python train.py --input="log_mel" --norm="batchnorm" --batch_size=64 --final_lr_fraction=0.01
Rows from block 3, named by matrix and row number. Each number is 128 + 24 x the weight over its row's rms, rounded and kept within 0 to 255. All counts start at 0. Numbers have three digits each. After the name is the row's rms in percent of the matrix's.
# fc2: squeeze-excite expand (model.blocks.3.se.fc2.weight, 192x24), inputs 0-23
fc2.0 101:175133135123176107140132112092115103110120094139112126091129127153139082
fc2.1 088:074146154127131118128140100138167099137111103134131132076099108150137098
fc2.2 071:116086106123110159113152098122116118120156169138091121084143127098155112
fc2.3 094:124097153144098141065092101129176124129130154098135124107134139139141135
fc2.4 106:148057120141136111104128115088104079139134143110119136097132119131149122
fc2.5 099:105157115148130166107123126146113140128113090164121125102058124113121147
fc2.6 094:146188139132166137149125156107152110125121110125133123184168131149129121
fc2.7 100:118121099115159090114096111144153151132113111141149131179119140114150180
fc2.8 087:205118088116117143113116123155096120125137122125152153104162132117115134
fc2.9 076:114164159136160139132133112142105153120096113088150118081147121173134147
fc2.10 099:181123130104135086148125095137105119132131092131134116105126131097088085
fc2.11 073:146109094145105143086151136109106114129111093138134126077101100119165108
fc2.12 114:062134097152124128125137141134113139132118072106134119140097112153115164
fc2.13 083:075113117099134128113121114105116062128118135117155137086115133157119109
fc2.14 100:148131096114084119093132128130115132120139159116120135051107152136112116
fc2.15 088:102116080117150156119143131148114134131110081159117116115164104120095165
fc2.16 110:140093104127174139132129135091095106129138183123110132126091153109155126
fc2.17 124:080170111117130131106115149172091166130132112139134113081139122127111110
fc2.18 072:097145114160107113117099129110098155108110072146142114157109103134115163
fc2.19 105:075103119118137124131095095131182113136113088117113124105162130099131131
fc2.20 077:082138111111098106131128163141132170131146082133134126107099132148083116
fc2.21 092:132109107119170126123125157100117081136132084135113132110117147142104185
fc2.22 086:105130115133115101154150079149165141121112113122118131061146120157116128
fc2.23 113:127134094153124137085144146176081169118150146112129125113145131125168129
fc2.24 082:114049111120110132147138149142129108132120124152117119067121128143145122
fc2.25 100:086181127115164102110103110101135103127146115104122119130175141142107142
fc2.26 099:132101112168165158134126134144129105137119086146127128114144143138101193
fc2.27 085:108122123102181139133116115126097117124127162082115121083108165142117154
fc2.28 091:095143091123115102133116108186114164133149078118112121119138108121100132
fc2.29 102:063115146122107149104140173120149125125105091141136123137085111152128128
fc2.30 096:078111099154124165096148130110101143146122112133140139129096116126123186
fc2.31 106:142089120133120146111122124120148085126135158110115125088145095119182090
fc2.32 065:113131107139092134102144104133094146126112101159138133062127095116096128
fc2.33 111:083137134135090156128142144108145093123118067134127125094111122138094107
fc2.34 106:116088078102113135124109107132185140130140152131143132077135108119132112
fc2.35 121:113188133115144114118107141165173149118141070139132128114152124117119121
fc2.36 061:166089116101137104110116103093124134130135128102130115056126140140125106
fc2.37 092:195105118104128113132138123127118147128152140123131129082136086094164140
fc2.38 086:141081102139118165116139134099131098119113154108115118078149093137160113
fc2.39 100:095163114139130111127137140133127128128121089159125107085100117167180152
fc2.40 108:111141099113203092125129110109140096128122158139112122119163139123104135
fc2.41 097:173132109120153107119133076098113151123109097133130132103153092105092126
fc2.42 086:158096133110206138126129108106133140130123176143137115122132143101150126
fc2.43 096:096112114118161105123125109129160125132136074115116146103119130156065122
fc2.44 092:142075091112151104138143126115123173110154095117143121116123132149086101
fc2.45 091:124110088108098101168139125132095087125147130129140126074096109121128107
fc2.46 099:127082073119131121091095109144174160120145152118132130125138115156114126
fc2.47 128:144074122125092144135131148127093164129113131104118138070123120099102119
fc2.48 080:127138111108166146115133143173138134134104077128134117183092128130108153
fc2.49 107:081146127088176121125116127099157094129115100143137124179108122130126134
fc2.50 120:143096135150173113123115093117154131122145159135162122102099126148183135
fc2.51 075:134085134126112145098124125124073113118113158121101112115161138141176095
fc2.52 115:128098130129150105112106113116106203125154132115126148087117116094144126
fc2.53 101:167077103142111102131126105136135108128132095129121135109136113118062150
fc2.54 089:130097129143149123119140110089143073133116171101108126099150125117170105
fc2.55 070:140056130156166139083147120151131134140151130106134128125156143131156143
fc2.56 106:178149138103192116135141125131107170113130080123138132121133109116140120
fc2.57 101:068101114111143119154105121143153159125150102144152141089124129141088140
fc2.58 085:164164115114160130161135122128147160118115076105131106119159110137091150
fc2.59 085:127151089134085146111124116154134120115118077157131126130117113079097099
fc2.60 116:112170127114100100135112123195129164124134104131120143116160136139091111
fc2.61 084:093160109079084095137122123132146144128130102118137147114178117119128097
fc2.62 092:140082097116095132103115139137105106137137141123106120064149088117129117
fc2.63 086:150172112121148151102120151129114106138113099120145133083135135145164182
fc2.64 070:138130129132115176092135094141106112136129156082118133136148142166178119
fc2.65 108:147113118131200116101121106103170125122157117157141117123143131121169134
fc2.66 123:085116064156137129142125137140107145126136081131136138121097117097121162
fc2.67 125:116127099144144111102142105108119097125138155138140131063159141156085133
fc2.68 096:107145090127180131142137099081120117111157138141132128077160129129115115
fc2.69 080:100144102137112128148112112174088083142134145130140122063142126130130129
fc2.70 113:061122118145122104149118105152126100117126086131141123096111138144089153
fc2.71 094:189111104120135115158131136082162104132123149129139117082129137134150101
fc2.72 087:165075094139133105106137130091123108130108139110115135081130125102158106
fc2.73 092:155061086111093140115141150120120128120116142129115132084125125104149103
fc2.74 114:099149105121184091152134119100101101124140128131120130083136141125082132
fc2.75 094:123135139124161118143103130112113087120150117136091113073118106077102117
fc2.76 151:125087087118164134109126136111128158128131158122113135055140114118147116
fc2.77 088:164101094110138126090139111127126160140152168141123133064133111140137137
fc2.78 083:114116092144172107083142091126146150131117139137165139098155147131125164
fc2.79 101:104148109117175143111139106118152118125137072118102136109175131124093108
fc2.80 089:111108092113157135136124124116122132137151120115125142055157132125078104
fc2.81 108:127130069132080124135126122143153135132120080157102125084126124102109120
fc2.82 096:102096125126180105126145119114104134122112173118150107091125162157157109
fc2.83 086:103135154093141107160141122141082150133118159068119137115134116117095142
fc2.84 102:166139138119137148117159130150122181121121148096137116063107138151120134
fc2.85 075:126098114099154141115099151137123057132114116117149139151171142124157132
fc2.86 084:190151135120174131143138134128105152118139122182121108154128098150130141
fc2.87 128:083157126099097119134120123173174170127142087139125129114134116130114108
fc2.88 096:178143110146101111095112119139096099127119105134127121154116166120148077
fc2.89 086:107210176145109107119125148128141146139104109111117137136130129141136107
fc2.90 098:136071079112102117124108127131153159113142131128165130077146110136129122
fc2.91 082:134137133124185110105129137184104165119136097133119150156118117099128158
fc2.92 097:135096106123097109133127105097140141127145143089118129057158133154128113
fc2.93 100:096121107092156109123120135150102128125122123108125117065099123135113074
fc2.94 083:072151119144156123120138131091172144136094098128125095118155109153114121
fc2.95 083:136103070116178142119109098131131153129133155162151154095143114142121125
fc2.96 107:127143126132097129107127158138114190127151080141132149091100128093131114
fc2.97 078:090109104146118118154143122159103129118127133148136152158079172125117172
fc2.98 097:105109108112124106114129120102103115127149144104127133064143106120074162
fc2.99 095:169140119091115111116090131112121109118140149157124122074126132185126119
fc2.100 086:184167163131110126136132157108154140121099097131135124118145121153177115
fc2.101 114:095181118094107109146116107174094163128115114141141146126149130135107108
fc2.102 105:079121103112123133117112124132129144125150105105156123098096118107058129
fc2.103 124:145105105079141111143126113109069100132132165131126120106095108098118125
fc2.104 126:074165134144097125118127156126136119131106068124124110123116126145088155
fc2.105 083:085145119106147129154111125108099118110113174157168124094122118102101102
fc2.106 138:140106106115134135114114129104103112131139201108123129086115108106166107
fc2.107 110:095142125155134144119135133112138141125117069153122119148124110125094196
fc2.108 119:138132084130191127129130101135120144128140166111127135086168161127112129
fc2.109 097:072128121102149110136144150153135098135094094116129124118107140151181113
fc2.110 167:148102092125149131127130113123110121123141187126127143062169141124136113
fc2.111 141:109151114191091125106116138129099149119125070115132134155127109115115147
fc2.112 066:091154085094153085120113128140168138110128117124125136154087124137161122
fc2.113 087:109073144081136105110114109117146176124126121119124129174093140117119126
fc2.114 079:082110143120163124126125111110125092130117160101122108099148135168149080
fc2.115 118:120083115134122140087130136122133190131135119124113117108164118081096119
fc2.116 090:080169145131094130125134126123145121133103083151136092145105113152093105
fc2.117 111:147079105127117134105116134106111104124149158126106106081157092123158101
fc2.118 114:070164110117122136146119129188091145134116128125122135135124146112088148
fc2.119 096:091128106123118098125136134132106096130137082093120128100119136152069101
fc2.120 091:132164122108083118126119150163079139134114079129130121090144109110103127
fc2.121 081:116142122101188117143120121141091095110116081144127119155093118136119156
fc2.122 076:115146124166096130115131138104069128133145105144154120163081142124133158
fc2.123 099:154062099121151118121120106104115126123135124122124093071122104103123119
fc2.124 147:080148127121192109161119140130172099124145123129138125117152134147099139
fc2.125 094:136166115100096137118116170111091187138151130127132117085146143128124130
fc2.126 085:170100095154144134129127160087093129127118115154110136106081126120152152
fc2.127 136:096121082130135128160127131113074118126125070163130129132098135103137136
fc2.128 087:123108113126091108155136139081121136128116079151131118111169123150088157
fc2.129 098:162099097120104131148130114113070119130109146082140121098098112109139111
fc2.130 096:050131116148154111146138142126132106127127079144136127106157140133120158
fc2.131 095:105179105131111128124148125101103103143077094149149123142146131158094137
fc2.132 152:160067111123091116118139151121109146128126137117129144056127129115134133
fc2.133 088:139077104154124116105136093151096091126155132124110129081141126148103109
fc2.134 096:114151133118119156146128187101111167133133089115084122150149138103109120
fc2.135 095:105145117087138121146130122086109131143096112092123094100128115182113104
fc2.136 071:117164122097140119120109148133109158143145136177145120090137103182150115
fc2.137 090:100133133174086122106125117116115085121140086137119127154128147123089168
fc2.138 084:116063097134129125132119142104121105115111119139137123056117120139102132
fc2.139 114:101103121104115113133144120150133083128127050153129105125122129119095116
fc2.140 080:094140081147116127136120116066120106122143099119124115087118123137085122
fc2.141 139:128105098127171124103121125101095154138131179114129129082109124099159138
fc2.142 090:114175127114105123121124155174102180125146103133146127098130113116094102
fc2.143 102:065142121158108113133138129120120130125114120103116116127148148146111201
fc2.144 097:069144144114174118118129150158092154134125168113137145093141138142129129
fc2.145 080:143122135089131128147108104114084128122125145154145145055159115117145119
fc2.146 113:060155105121184114124127141149135146128134145146134146122171129121126155
fc2.147 065:103151110161157145095119163146093148136140149142138142082164115155129107
fc2.148 129:097118131140203102111122113102117116121125147105124123101180131110132133
fc2.149 103:085146090164109131121140142174135167126152091134149121128152103121119157
fc2.150 083:132169102155144124122124102111096080123135157158128125095158117154119091
fc2.151 101:087111131150157141128112143114076137133129162103101107115166136146112168
fc2.152 087:112106111143120109088135133137116163121142065080100117098123110122128144
fc2.153 096:119132077143181116123133109124135147119120099112133114127158153130065138
fc2.154 051:103163151166096110112118113150115086139087093121097142138141125153137106
fc2.155 134:101131138107143085131115114110112104124150133133140128101140120130053087
fc2.156 103:128150093153119129087131133159078153131136120077119109085142114121123120
fc2.157 117:114085096102087113139138117135088147124127124123136137077120117084099122
fc2.158 149:187104100115090118131126132100100130128150152126122142072101119145129113
fc2.159 084:112136092119142100121137128076115101131111068143121115094153147130100137
fc2.160 076:079098117117128167128116137186112098121110156159145122103125150115114142
fc2.161 101:113163139114109106152132134170133135117131066118108121086138107149100103
fc2.162 118:125121115129148118144139129138073054139127083142137141141128127115100107
fc2.163 060:162109109129124148117139145133159133123108078178119116128155134153074133
fc2.164 082:112153108142196110119130095126096151111116093146147134096111114135113106
fc2.165 095:182122127112125113142120126132154095130107162148142124126145136136191086
fc2.166 085:084140134102114137162147142155100135118121084107121121079120168137101127
fc2.167 129:146095099132160104132117111101098111136143186125129127089171138107119132
fc2.168 097:138117130181148124090096130105127096118095136112134116094182148129118123
fc2.169 071:101131083185132134129131135102105138116118079131124120151129116127136182
fc2.170 108:124173181160092127130104160117134112134115096105133130134091142123094126
fc2.171 158:114114079137153121132123111120107122134134167123130135055170122106138122
fc2.172 087:105149115142163127137128150140110110133123063164123112156102122143098166
fc2.173 090:098060113127082128147109137117116143119125165147126127087118107129122104
fc2.174 086:091115092109132098086147109134131083130133109126117120136133119137068100
fc2.175 102:102102122174130115115125131121100153127136116122124119147143130152080197
fc2.176 075:105093122130144130116128098117181097110108140124121110098116106147171085
fc2.177 124:072144137126170126146136125122153144123137067137153113123121153122091149
fc2.178 126:071111123141187123124120127121101176136128112133126130097125114116104163
fc2.179 125:081120122163115136125133129126079137119125062118137130159100125122125162
fc2.180 068:123153157109115117157134110168089106132116157117141145143077126129171104
fc2.181 085:089150143148142127071140148111078122114115089141119129131135111125112168
fc2.182 080:129118094106156142124109138052139087140137128158122134106141125119099139
fc2.183 137:094099123093092139121119115135174095126119074159135127122114121146102114
fc2.184 102:077090095125131138127103109107175152122112118119135133118158146159095108
fc2.185 112:147061106101134101142124111086103134132139128120148129079123127144101138
fc2.186 098:057150124153119143140147150158131099128134115132125130104178127139152152
fc2.187 112:118104133128073122107137115142164078134115104117102134112110140145083101
fc2.188 101:201119140097094130116122139102144150126136155095115125097123122134159108
fc2.189 087:208156107110141166152136127132109145121106125155139129110130098140117137
fc2.190 077:147111099124115139109085117097149092130135138139136116142108096150063117
fc2.191 075:108131111093117136139098159172097106126155100145153113092126112082125124