config = dict(
    norm='batchnorm',
    kernel_size=5,
    widths=[192],
    precondition_frequency=50,
    steps=4000,
    warmup_steps=800,
)
Rows from block 3 of a small sound classifier, named by matrix and row number. Each number is 500 + 40 x the weight over its row's rms, rounded and kept within 0 to 999. All counts start at 0. Numbers have three digits each.
After each channel's rows are labels from the 100 clips, of 14976, where the channel reaches its highest value: "strongest on" is what is common among them. Only what is clearly more common there than usual is listed. The data: synthesized solo parts of chorales (CocoChorales). In brackets: how many of the 100.
# c30: last pointwise conv (model.blocks.3.c3.0.weight, 192x192x1), inputs 96-191

c30.18:504503477504460431521477568480523482501497492506449492498461514465474489465530452491492473487469465496473526497472481523415531489487486511501493578501445463514464509476497453528519526541500512483512521494460481480464518480475464452486519460495483499518465500508485513524459483505503522475
strongest on: horn (64); bassoon (27)

c30.21:426569512482460524473521549514475486489476510494484503543481426499466487491413526488497466489506550477496507553547497486507491446541482532527459508547431438545521503541533478495498490465537626523490501463508498531520490446413507515418433518494500471466499480524466508495529475517507466445
strongest on: bassoon (100); note A#3 (37); note A3 (32)

c30.103:487497491491467450506497462519500529504467474529541475450487506481488473478474473495525498516466483535518501492477480493488479495530488528470487469520469515504440488516535423466470481488518500467505516466530527503461505478513438487475501483445474467506451466485466542493491481446511466487
strongest on: clarinet (82); note C#5 (50); note C5 (47)

c30.25:458592470447475480464480484427492488497466456480462442452463488485489467444443430432471519447466585486463480526463465506489441491586481438481432512548498540495510490528496448505466489510603501479550493524480449481458507522561481492481503441443516485499512496430505486493489478453481481513
strongest on: bassoon (100); note A#3 (48); note A3 (30); note C4 (28)

c30.3:466544474498490486511479493442499451508471468442534510399519522513494429483517512537481476440475521492424497527475480506453497498462410463391470483510460512540522490421507502563499511531506494522540508506476507509539587533530519514517489514496565498497462501473502471483479435466499566508
strongest on: bassoon (100); note C4 (44); note A#3 (36); note A3 (35)

c30.163:550463497507522528535468483489511479529521465501519563537551550468516560529561520497528536506539488502481513500458533533528584537485484482540524503478580558501490546539523553515537527523459471531477529547548536516505469544527515516561517497480537531560549515473522453516503522553486561564
strongest on: violin (100); note F#5 (45); note E5 (39)

c30.33:441521507462441473483457468474403474403469506409460516444469480470415468493502525498482423451463526450479399503498507410484466466516423496439526479532500538561456404461487452524417404427516539485553444492449491496461546507537445514493486492495524406490467412480503458412478411486506521523
strongest on: bassoon (100); note A#3 (42); note G3 (40); note A3 (37)

c30.127:495542542523478525503569555553484572473536540534482495572470486523465512491524502510527519525516553468495478555568536486496558493562583539536573465531519492504470510533471525475487500464514546472482525487520538516528505501489503518461499507487495497462479484512502514493501490450471492534
strongest on: saxophone (54); bassoon (34)

c30.39:535538517492580516523478528471517459524463419527537466533509495509535490464476469436495515496584524469499516494471483517520440505519442457584482477557486534526532521451445504481501514540536556458496482560459482531452531513545527481524500496495475502442496521460467526518521487419467502489
strongest on: violin (100); note F#5 (42); note E5 (34); note D#5 (27)

c30.117:580448486491543500500495499480615468616508472508534474515461473509573479497466463448445570545498451481499595477497458605473466527459511456495474474475479467465536590501456524467585602601477468480479469499477489527468500458493539456472481477514483607448552598505488500585457567489460484484
strongest on: violin (100); note F#5 (43); note E5 (37); note D#5 (27)

c30.114:489482493531521488511471456554486477490472482523516531481495493460497505461495508474485487510490469496541479474498536475496431524516502495489482424510521502508479481457478500499466488488495491523499480492528515500495526498496463464510466487497510496481470471487502558489487456473503492526
strongest on: violin (88); note E5 (63); note G5 (47); note F#5 (44)

c30.190:496503541559524516513570480582484554496577510474521576553569492522508582556544590597559489479517531502554486529624557473573586478513494591534587473508572536518496501559539554566484494498515527570511541529520590507554532551545499548536541543532511486534535502532514531478521503551516554534
strongest on: violin (100); note F#5 (47); note E5 (39)

c30.85:473584439447440510425433448387494425484471518471443487480411505519468457493422469483424522516459566496449504530462417494448439455551474444444385482536475483529524476481437442473482491463535525479493436527479428511405474491459515479466474421506536485471491500516512428493490491444436432471
strongest on: bassoon (100); note A#3 (40); note C4 (28); note A3 (27)

c30.125:488420467528502408493481488564494524483491458568526498484483466459500478476469471477508472505480402517529493477479487479448470508429546493499512502414507481485499511529507534529493489491447434438456545453480518419545488496494461480504488536449465493487499482476451577483494493537495516506
strongest on: trumpet (100); note E5 (39); note D5 (38); note D#5 (33)

c30.79:578470502474565472517512473487561480579449464511556489477489478462570456452453479471479559538516493459504558457488480573511415567490519497479459463520454539536514541448464511516557566578492481471503478484475478516474568542499536488504479477445509575467535548450442483570464556472497503517
strongest on: violin (100); note F#5 (43); note E5 (39); note D#5 (26)

c30.105:434454461482418449443496454472437491422461473447445483510445487470421445436480492523474418461436444476500442532565457430410456446449493505471466441480488516472451446512496459520437430434457557468458525526485534464481512536524490456467510480522495430503440430531517499433520435487435537530
strongest on: bassoon (100); note A#3 (40); note C4 (40); note A3 (29)

c30.42:549516495485486490505484480448509529500527526399494600458492559518480486491528521503499506508420492463440507514522471506470516490468466532468519500496500531597502506504532493536513494519496511528532474521484551518474585539487498483546537510517487510519481520548551403478494522499554536543
strongest on: bassoon (65); violin (35); note A#3 (30)

c30.171:483502497458479486484496480461468489470418497500487506466456524471465452478496467482479462517457497522456452459487465461418466508459492419465455502464446531606442472403466446573474470506496483460482586466531504483506549541504432511551448480485484471489498465462501491465484448450505526571
strongest on: violin (58); note D#5 (47); viola (26)

c30.112:459651521462542529536504514434501507509449502495513512446544522473517524491467489488534507493546592524466472522424540502553455518583499507518447511544478557569496487485529487553491490505588510530526525468551493529484511505495499558532497479502530495532486507487492456474477462514511490507
strongest on: bassoon (100); note A#3 (40); note A3 (31); note G3 (26)

c30.97:504512512494467464466515504502515532473510539464517580505455505473463488483482536527497450492444480488485541493508537498460450482492503486497478570471503479529506503467528512539499490559510527444571491524459473471509539466515471464494549473527483514526482488481510465514530504499556496465
strongest on: bassoon (59); horn (41); note A#3 (35)

c30.123:520444508497531476591507528558541510547509465511556547501595483495547562482554560538560488497519436493533532496507549543564557558430456560480565540456571456434497542493538560499540545546458468496451552494545512455570494503488505515582501597506509519539495528522498510542543500536577521516
strongest on: violin (100); note F#5 (40); note E5 (33); note D#5 (26)

c30.88:536393505507561437570495476493550498542467500482559541508576566524539547519525525545518491511497413544495526508484527535534499565399490457507468544419523486493501503465528519520525522570426436511503502479532484446483586490494493467553564504513489522557492524509566462490511514514583527482
strongest on: violin (100); note F#5 (47); note E5 (37)

c30.66:482457549515512496495552503589470530501503496517491450535473504488496554482446506532549494552529492516534467512593411500519514500509541557582507455511483480522496490473470485513468477467490540480507477430555477471498540502478465476484410483522460483445480484519472529470469499448460459524
strongest on: saxophone (93); note E4 (26); note G#4 (25)

c30.161:507498504506489511482573487535479556499491459555483532567475479471481462430510498509492544474514469527555505512522551483486483531478573476578540497532492540529496529528468535553513494513523491482546553495477501522537544548576511567481518508478522509467557501519496584501521495480471518520
strongest on: trumpet (100); note D5 (47); note E5 (44); note D#5 (42)

c30.93:484486491571477488422497468496482502482474501512474507533421528507457487482492469491443492493465474558541504526483478470427445470481538488523511405491499513513493461441449473556474476478496486544487488520485464450481560509497457485475548477525505488461505457505519547475531493446465504492
strongest on: violin (76); note G#5 (49); note F#5 (38)

c30.40:442503437493445446529425483500475434455524463468448536471547545519459517455539550507495443460431492529483453528530478441495508469524439538481474477469516568521439464487526445492429449452491548575510441480513507485450573546532452446555443434534538445548467438543539470444510432448521485524
strongest on: violin (100); note F#5 (48); note E5 (45); note D#5 (29)

c30.27:489477474419469471517494454483421483427454490459471532435515411387462478489534483511514441483462467440471427407467476423497472478466481488492492505489509531488411433471482462487420431441476489432467506465504504452499475516507435466567475475401468434509423445392411446423452441489530486513
strongest on: horn (78); note C#5 (33)

c30.83:536481496512494534474540473473498557494523581502473542511479528531476513574496474575507474546455488566507476481517513477479497460467564451532503492489506539519445483532508465513475483508517466498498581496542518499487497554541497506503526500478522470513513492468498506477449500487485528523
strongest on: trumpet (98); note E5 (59); note D5 (40); note F5 (39)

c30.22:515511460455499485509504453460441526438494549428520554454516502494495488582499485538518435491456522500476442469511444452482472490478509480414510478498508506523472419465520505548442447495518518474535509507500499440481528520522484427474530497476459427540468498475477490415434466471500545500
strongest on: saxophone (87); note E4 (29)

c30.186:490375436522480419494465461515474455470481460523476486470519508509490469465510461479483453474472381518486478444467470475482425504384480458524495445400505497437461470490482464473470461471385423451429449460511474420462478520503447458508499515499453456493470455494496536460476466494483541521
strongest on: trumpet (100); note F#5 (40); note E5 (32)

c30.52:478502491448473472536505522486500508478466553480508504460463495476482470512477493495483469553488457486477479460442474505474509556505485494433456562463418490550445485446505472502507486530472491456508500457528500479464552489478436435491467473500506489493449472448470441496431512468491450507
strongest on: oboe (98); note B4 (40); note A#4 (30)

c30.140:428494475499475462525509485523411488411482440517482518479544453434446521403518496408530442475500495467511426482475518424511484473506498517535502475492540479477475424487521484471425420420451495486480476466512515482523500464478450528515493531490459412539426414467442515418475384549519497469
strongest on: violin (100); note C#5 (43); note E5 (32); note F#5 (30)

c30.141:463488525464470495499544514468492532488478532498509461429445448475471506531469501514451493529441490507435485462479482508463472509531502482428454518452471468468476483504487464468485505473469521500491557417551490442498495453433418470496504474478463472436428472484485488485500506439521440443
strongest on: violin (100); note A4 (49); note A#4 (33); note C5 (30)

c30.55:547486534466510536544552514473517607510513627460499544497519499496503557620524540595551492545474477495465505487529475509529542509467493501447542521440493498510463514499593537530511518522502475485513605461566565485568560512487493479531537547440450516557469535456488467502490547502563485541
strongest on: trumpet (55); note E5 (45); saxophone (42)

c30.81:392470430445443417462442500483453458461507439507442461466507434485435513459455469491469440424490452491454461488477460452514472450472428506500440488440495458465468456486506419503452450450468488486431433437475465445454490431423437452456417494455453436481453441467471494466496456448503478459
strongest on: violin (100); note D5 (58); note C5 (48)

c30.159:437484498501481483468501480513478488484536496533491437452466439454494471511413490506472482504503522465498496441497468482509483480533492495531453505497436399473510506466490462470490480462492512474482462394472451484501476412422476497429419467493450467449486481538424526503462493466457444417
strongest on: trumpet (99); note C#5 (44); note D#5 (42); note E5 (31)

c30.73:543471442515482543477442533550499455486545474547463476552486494489508532502532507467444520493504479425497492540522520502509554493497442531534572483536581496429517527559524531454500515491501556527482470574532554541512421510543516491477504463513505523579537513527538543525512509500459529567
strongest on: oboe (88); note C#5 (35); note C5 (33); note B4 (32)

c30.169:468494493530504452499517524538511513499508496468471447442550505535486591484443487507530452486531535539490525496499506522560540470524455521507477579465515452530575503478526488491524493507493487547463486473491492457486500458440490498483495545529482482521464499554503480505541482533510493437
strongest on: horn (98); note A#4 (34); note F#4 (26)

c30.94:495488501469462467500476463465501507507472509509517501480475465452486511501469496462478471547422471501475488479474470471435444504495484478466485507474526490523475503508504504498509505506462454498497505470518484475513525492475460487502482522490488516478505486441529456501491534490511509527
strongest on: trumpet (100); note G5 (50); note E5 (45); note F5 (45)

c30.118:557466549509537578509575474516499595502539596531492523525489547534504561631535511564504535553478499560519496484553507502486555500487562504503541481471503536469464504486504503515485494510498481494485556506564533513479540529518491488565533451514527505514517517517535501498471568455493506530
strongest on: trumpet (95); note E5 (57); note D5 (39); note F5 (35)

c30.151:491445467485480460486553531488490537497432512478453439518476512469477496514475480499549460512501466561502484509480456497531498490477529500495456483499484488534487497507535467490494471467478523538478479493545566463471497516467472470522495529510465468483455476524479461501493509496495466449
strongest on: saxophone (71); trumpet (29)

c30.16:516470480488490502512475502478502455489527488431500489473511558501504490492540542494526484510520477523490504495451495499525522486485452503415476510464478530499491492487532476450487499504463494492501464516512498532443476515493513453567514473543511487542463501529493391489479495507509477508
strongest on: violin (100); note E5 (53); note F#5 (38); note D#5 (32)

c30.38:557506501468547503517497536470603475614466488541539435509482469464584456483459444471468529540556500453496578451462458599506488534483472473537481540501443457465516581491457539457590583566477481481496470474437468501472448496506523483471476480458479583421508570467461493577474563517445427491
strongest on: violin (100); note F#5 (42); note E5 (35); note D#5 (25)

c30.8:495444442496497443475403454444471432488427446556470453496497515454501448466467447453473473454489428482524477451430475484488438458425463448514426463434503495473468463454508454483464474482467440436467434489480414429450492466498448493507491484475472480486458478467469537486502477488525467488
strongest on: violin (99); note A4 (51); note A#4 (37); note C5 (30)

c30.128:446538469491440515405508513495453478432505483463432421502454461505433470488427442478462468464504539485483486499519470465454466435545493497509464456560477482510542468532438472474463460430534523533481490494423465525473469484495520503439502472485520467470490446530474522468522486519413472496
strongest on: bassoon (85); note A#3 (35); note F3 (25); note B3 (25)

c30.12:491492558494494505479544592538482525464583501539457469517429489517471518473484479467492489503556502457539494544569556493493537492530488523538499614480452453493499484528504462475504479502489483495541479455450497498482540474472487519465437477459456458459469469498477500510507466483534476472
strongest on: bassoon (100); note A#3 (40); note A3 (29)

c30.116:515488504555492515466484480532499472480530468489493522593481520527498480469526537456495504487497504437576525552533512492468502509499498554551568483522552469465547484559464512461517477490497554515517449549431486533481469468510563522443566509563516488498541482581558537495553510561454512442
strongest on: bassoon (74); note A#3 (31); trombone (26)

c30.78:477573559468508563435507452462465510483483543486498450482460455456484491542460498510430501493501536480483451454476521442500450487554448511521515469583460560616431490473467475534413460511585585465602491533455504563446596552550498496480434394487516477472484476453435448448471497411489486533
strongest on: bassoon (100); note A#3 (36); note A3 (30); note G3 (27)

c30.162:481546489452465496483439444469476473466466505458478519473470449451483496460492507469457485535434512449473500493467457459456447488516466509464457496489497456508487477459494450425462472441474506509467483459509477506469461452437456478504439478502476488534490470502494459468483470470484447481
strongest on: bassoon (88); note D#3 (35); note D3 (33)

c30.64:530492465467476468485485512539568489548484481503470493512477444467514503434509482425472532491483476462527557502508525550499505497467444521506556550469521507481511572494468523508571563540451452501513498464468498468488481560539519474517530501503460567495533537485491500574531532484544508531
strongest on: violin (100); note F#5 (44); note E5 (35); note D#5 (25)

c30.175:462516473459429449514481518502460475441458478423469480419578486521486561461499529506579451465486486514451491526504461465526528516493406534466459535518521497494518459481555452444479437444477512513451495486522545480546475510491456504552477518526476452547471444521537477459503500491534483490
strongest on: horn (93); note F#4 (37); note F4 (35); note E4 (29)

c30.119:497502457532480468499477419510484512482507483485512545496516517448493490510504522488495482511438488496547493479532500457463464520504544528452489407481558502526442483526467459493459472472494591495512476523523530458494528461487491460496514425502486483563449473482498497482479478501499506527
strongest on: bassoon (100); note A#3 (32); note G3 (31); note A3 (31)

c30.34:454542501497493448546507460472421481428502492471513573473573468470458560491540553505574440455530508525520432483542495441559500506490445524509494454508558525510484448496610497536429434472558511482501506516553507489509534489508475533527492556488509459556469455481498497422516451511556549524
strongest on: violin (100); note F#5 (44); note E5 (43); note D#5 (28)

c30.138:483473466451449476496459455486502457497470469512509499441492458518498467439501506532491487526447478515503505513476469492447470528468492465464490497517503516499516492495524496484499496500495535509462494509529487519492477482520508485486477532510521507502509492519503514512519493530512518491
strongest on: clarinet (91); note C#5 (54); note C5 (43)

c30.77:513482493509482518494518476532501508499563497517516522505482483503507478478481556509466524478496476495544485514545542517490532537467546524453498458527516546520459502552485536571487494523490461507485528522495497549562537548544542520498548466489509530506549510485490522491493477506475520551
strongest on: trumpet (100); note D5 (48); note E5 (40); note D#5 (32)

c30.121:524451523456506474533557450479502557462520514558448525542453463510469527491533526505527549588458479499446481514574480461459461521500578498507497447441518507512455504574499494481477470478506424532460524474533538507549480482474471425468480490459400516480535505498528501486490565466506461514
strongest on: saxophone (100); note E4 (30); note D#4 (30); note D4 (30)

c30.136:495464527491456509479470484483480532516477525560526545485465448440476459525512523492467522514459461443479481439475480475437460509484524482448503477472491484488442531489479497504510502469493482479489559445518564475552493492432442532499445495437470515464461461443450552533545505514480465502
strongest on: trumpet (100); note E5 (48); note D5 (40); note F5 (35)

c30.177:494452528451464486499546520505486588472506559474482479487441496473467523524478479524520485501444448526556496495530484487413528477494541522488490526495511522477490461484507490506497490509466496501534528514509496463507545500535537453498531486481470487534489481458512482482449513528547497514
strongest on: saxophone (98); note E4 (30); note D#4 (30); note F4 (28)

c30.176:497493478526453483427481489474561464533454449464458504471459557521474477444499505473468533506465516557504557533480503541450468438513518485451506464479460530500506523451500466559537559535515505518510484481487493457471545532587485471489510434469531532456449509456502498554446503432454532512
strongest on: violin (100); note F#5 (46); note E5 (40); note G#5 (25)

c30.143:472509515537482507474510562559498491486489493526503393511518498487487502433471491471500484466545508515528526548502545509524501497534489519502524556546481476495584503559490536469516500483510524519518500489500513499553402497481543564502541528515486487482483477555522514534549497559507508449
strongest on: bassoon (59); horn (40); note A#3 (29)

c30.144:531504544497518543531604503470522562537473560549518540526509544532516534552520482611526499525487498584528511516535541518481438537495559463503501512521453524545524501482502485551503498518506485535483574462551525472498531531522524501539512535488507492467486490499515536508535510463519495465
strongest on: violin (84); note F#5 (40); note E5 (35); note D#5 (30)

c30.45:497496486520497451447489435519501493505483512530498467479465496433479459524462481463490506555455470466526483452461509480457490467487491465474502428481522535513429486465444511505464517493499469479517505547493517513499559541512506487551508420494504497502479484471470493516458492461499516557
strongest on: violin (97); note A#4 (40); note A4 (28)

c30.10:557490494480564501555488497520565461580455471576551519545510478499577477478491502476496565548516465457472546497460474560513488549501510468510461474487537501509501571489476531494548560574496462484488464490514507509481534507481520482523465545490504570487527565467508533553538534489517485539
strongest on: violin (100); note F#5 (42); note E5 (35); note D#5 (25)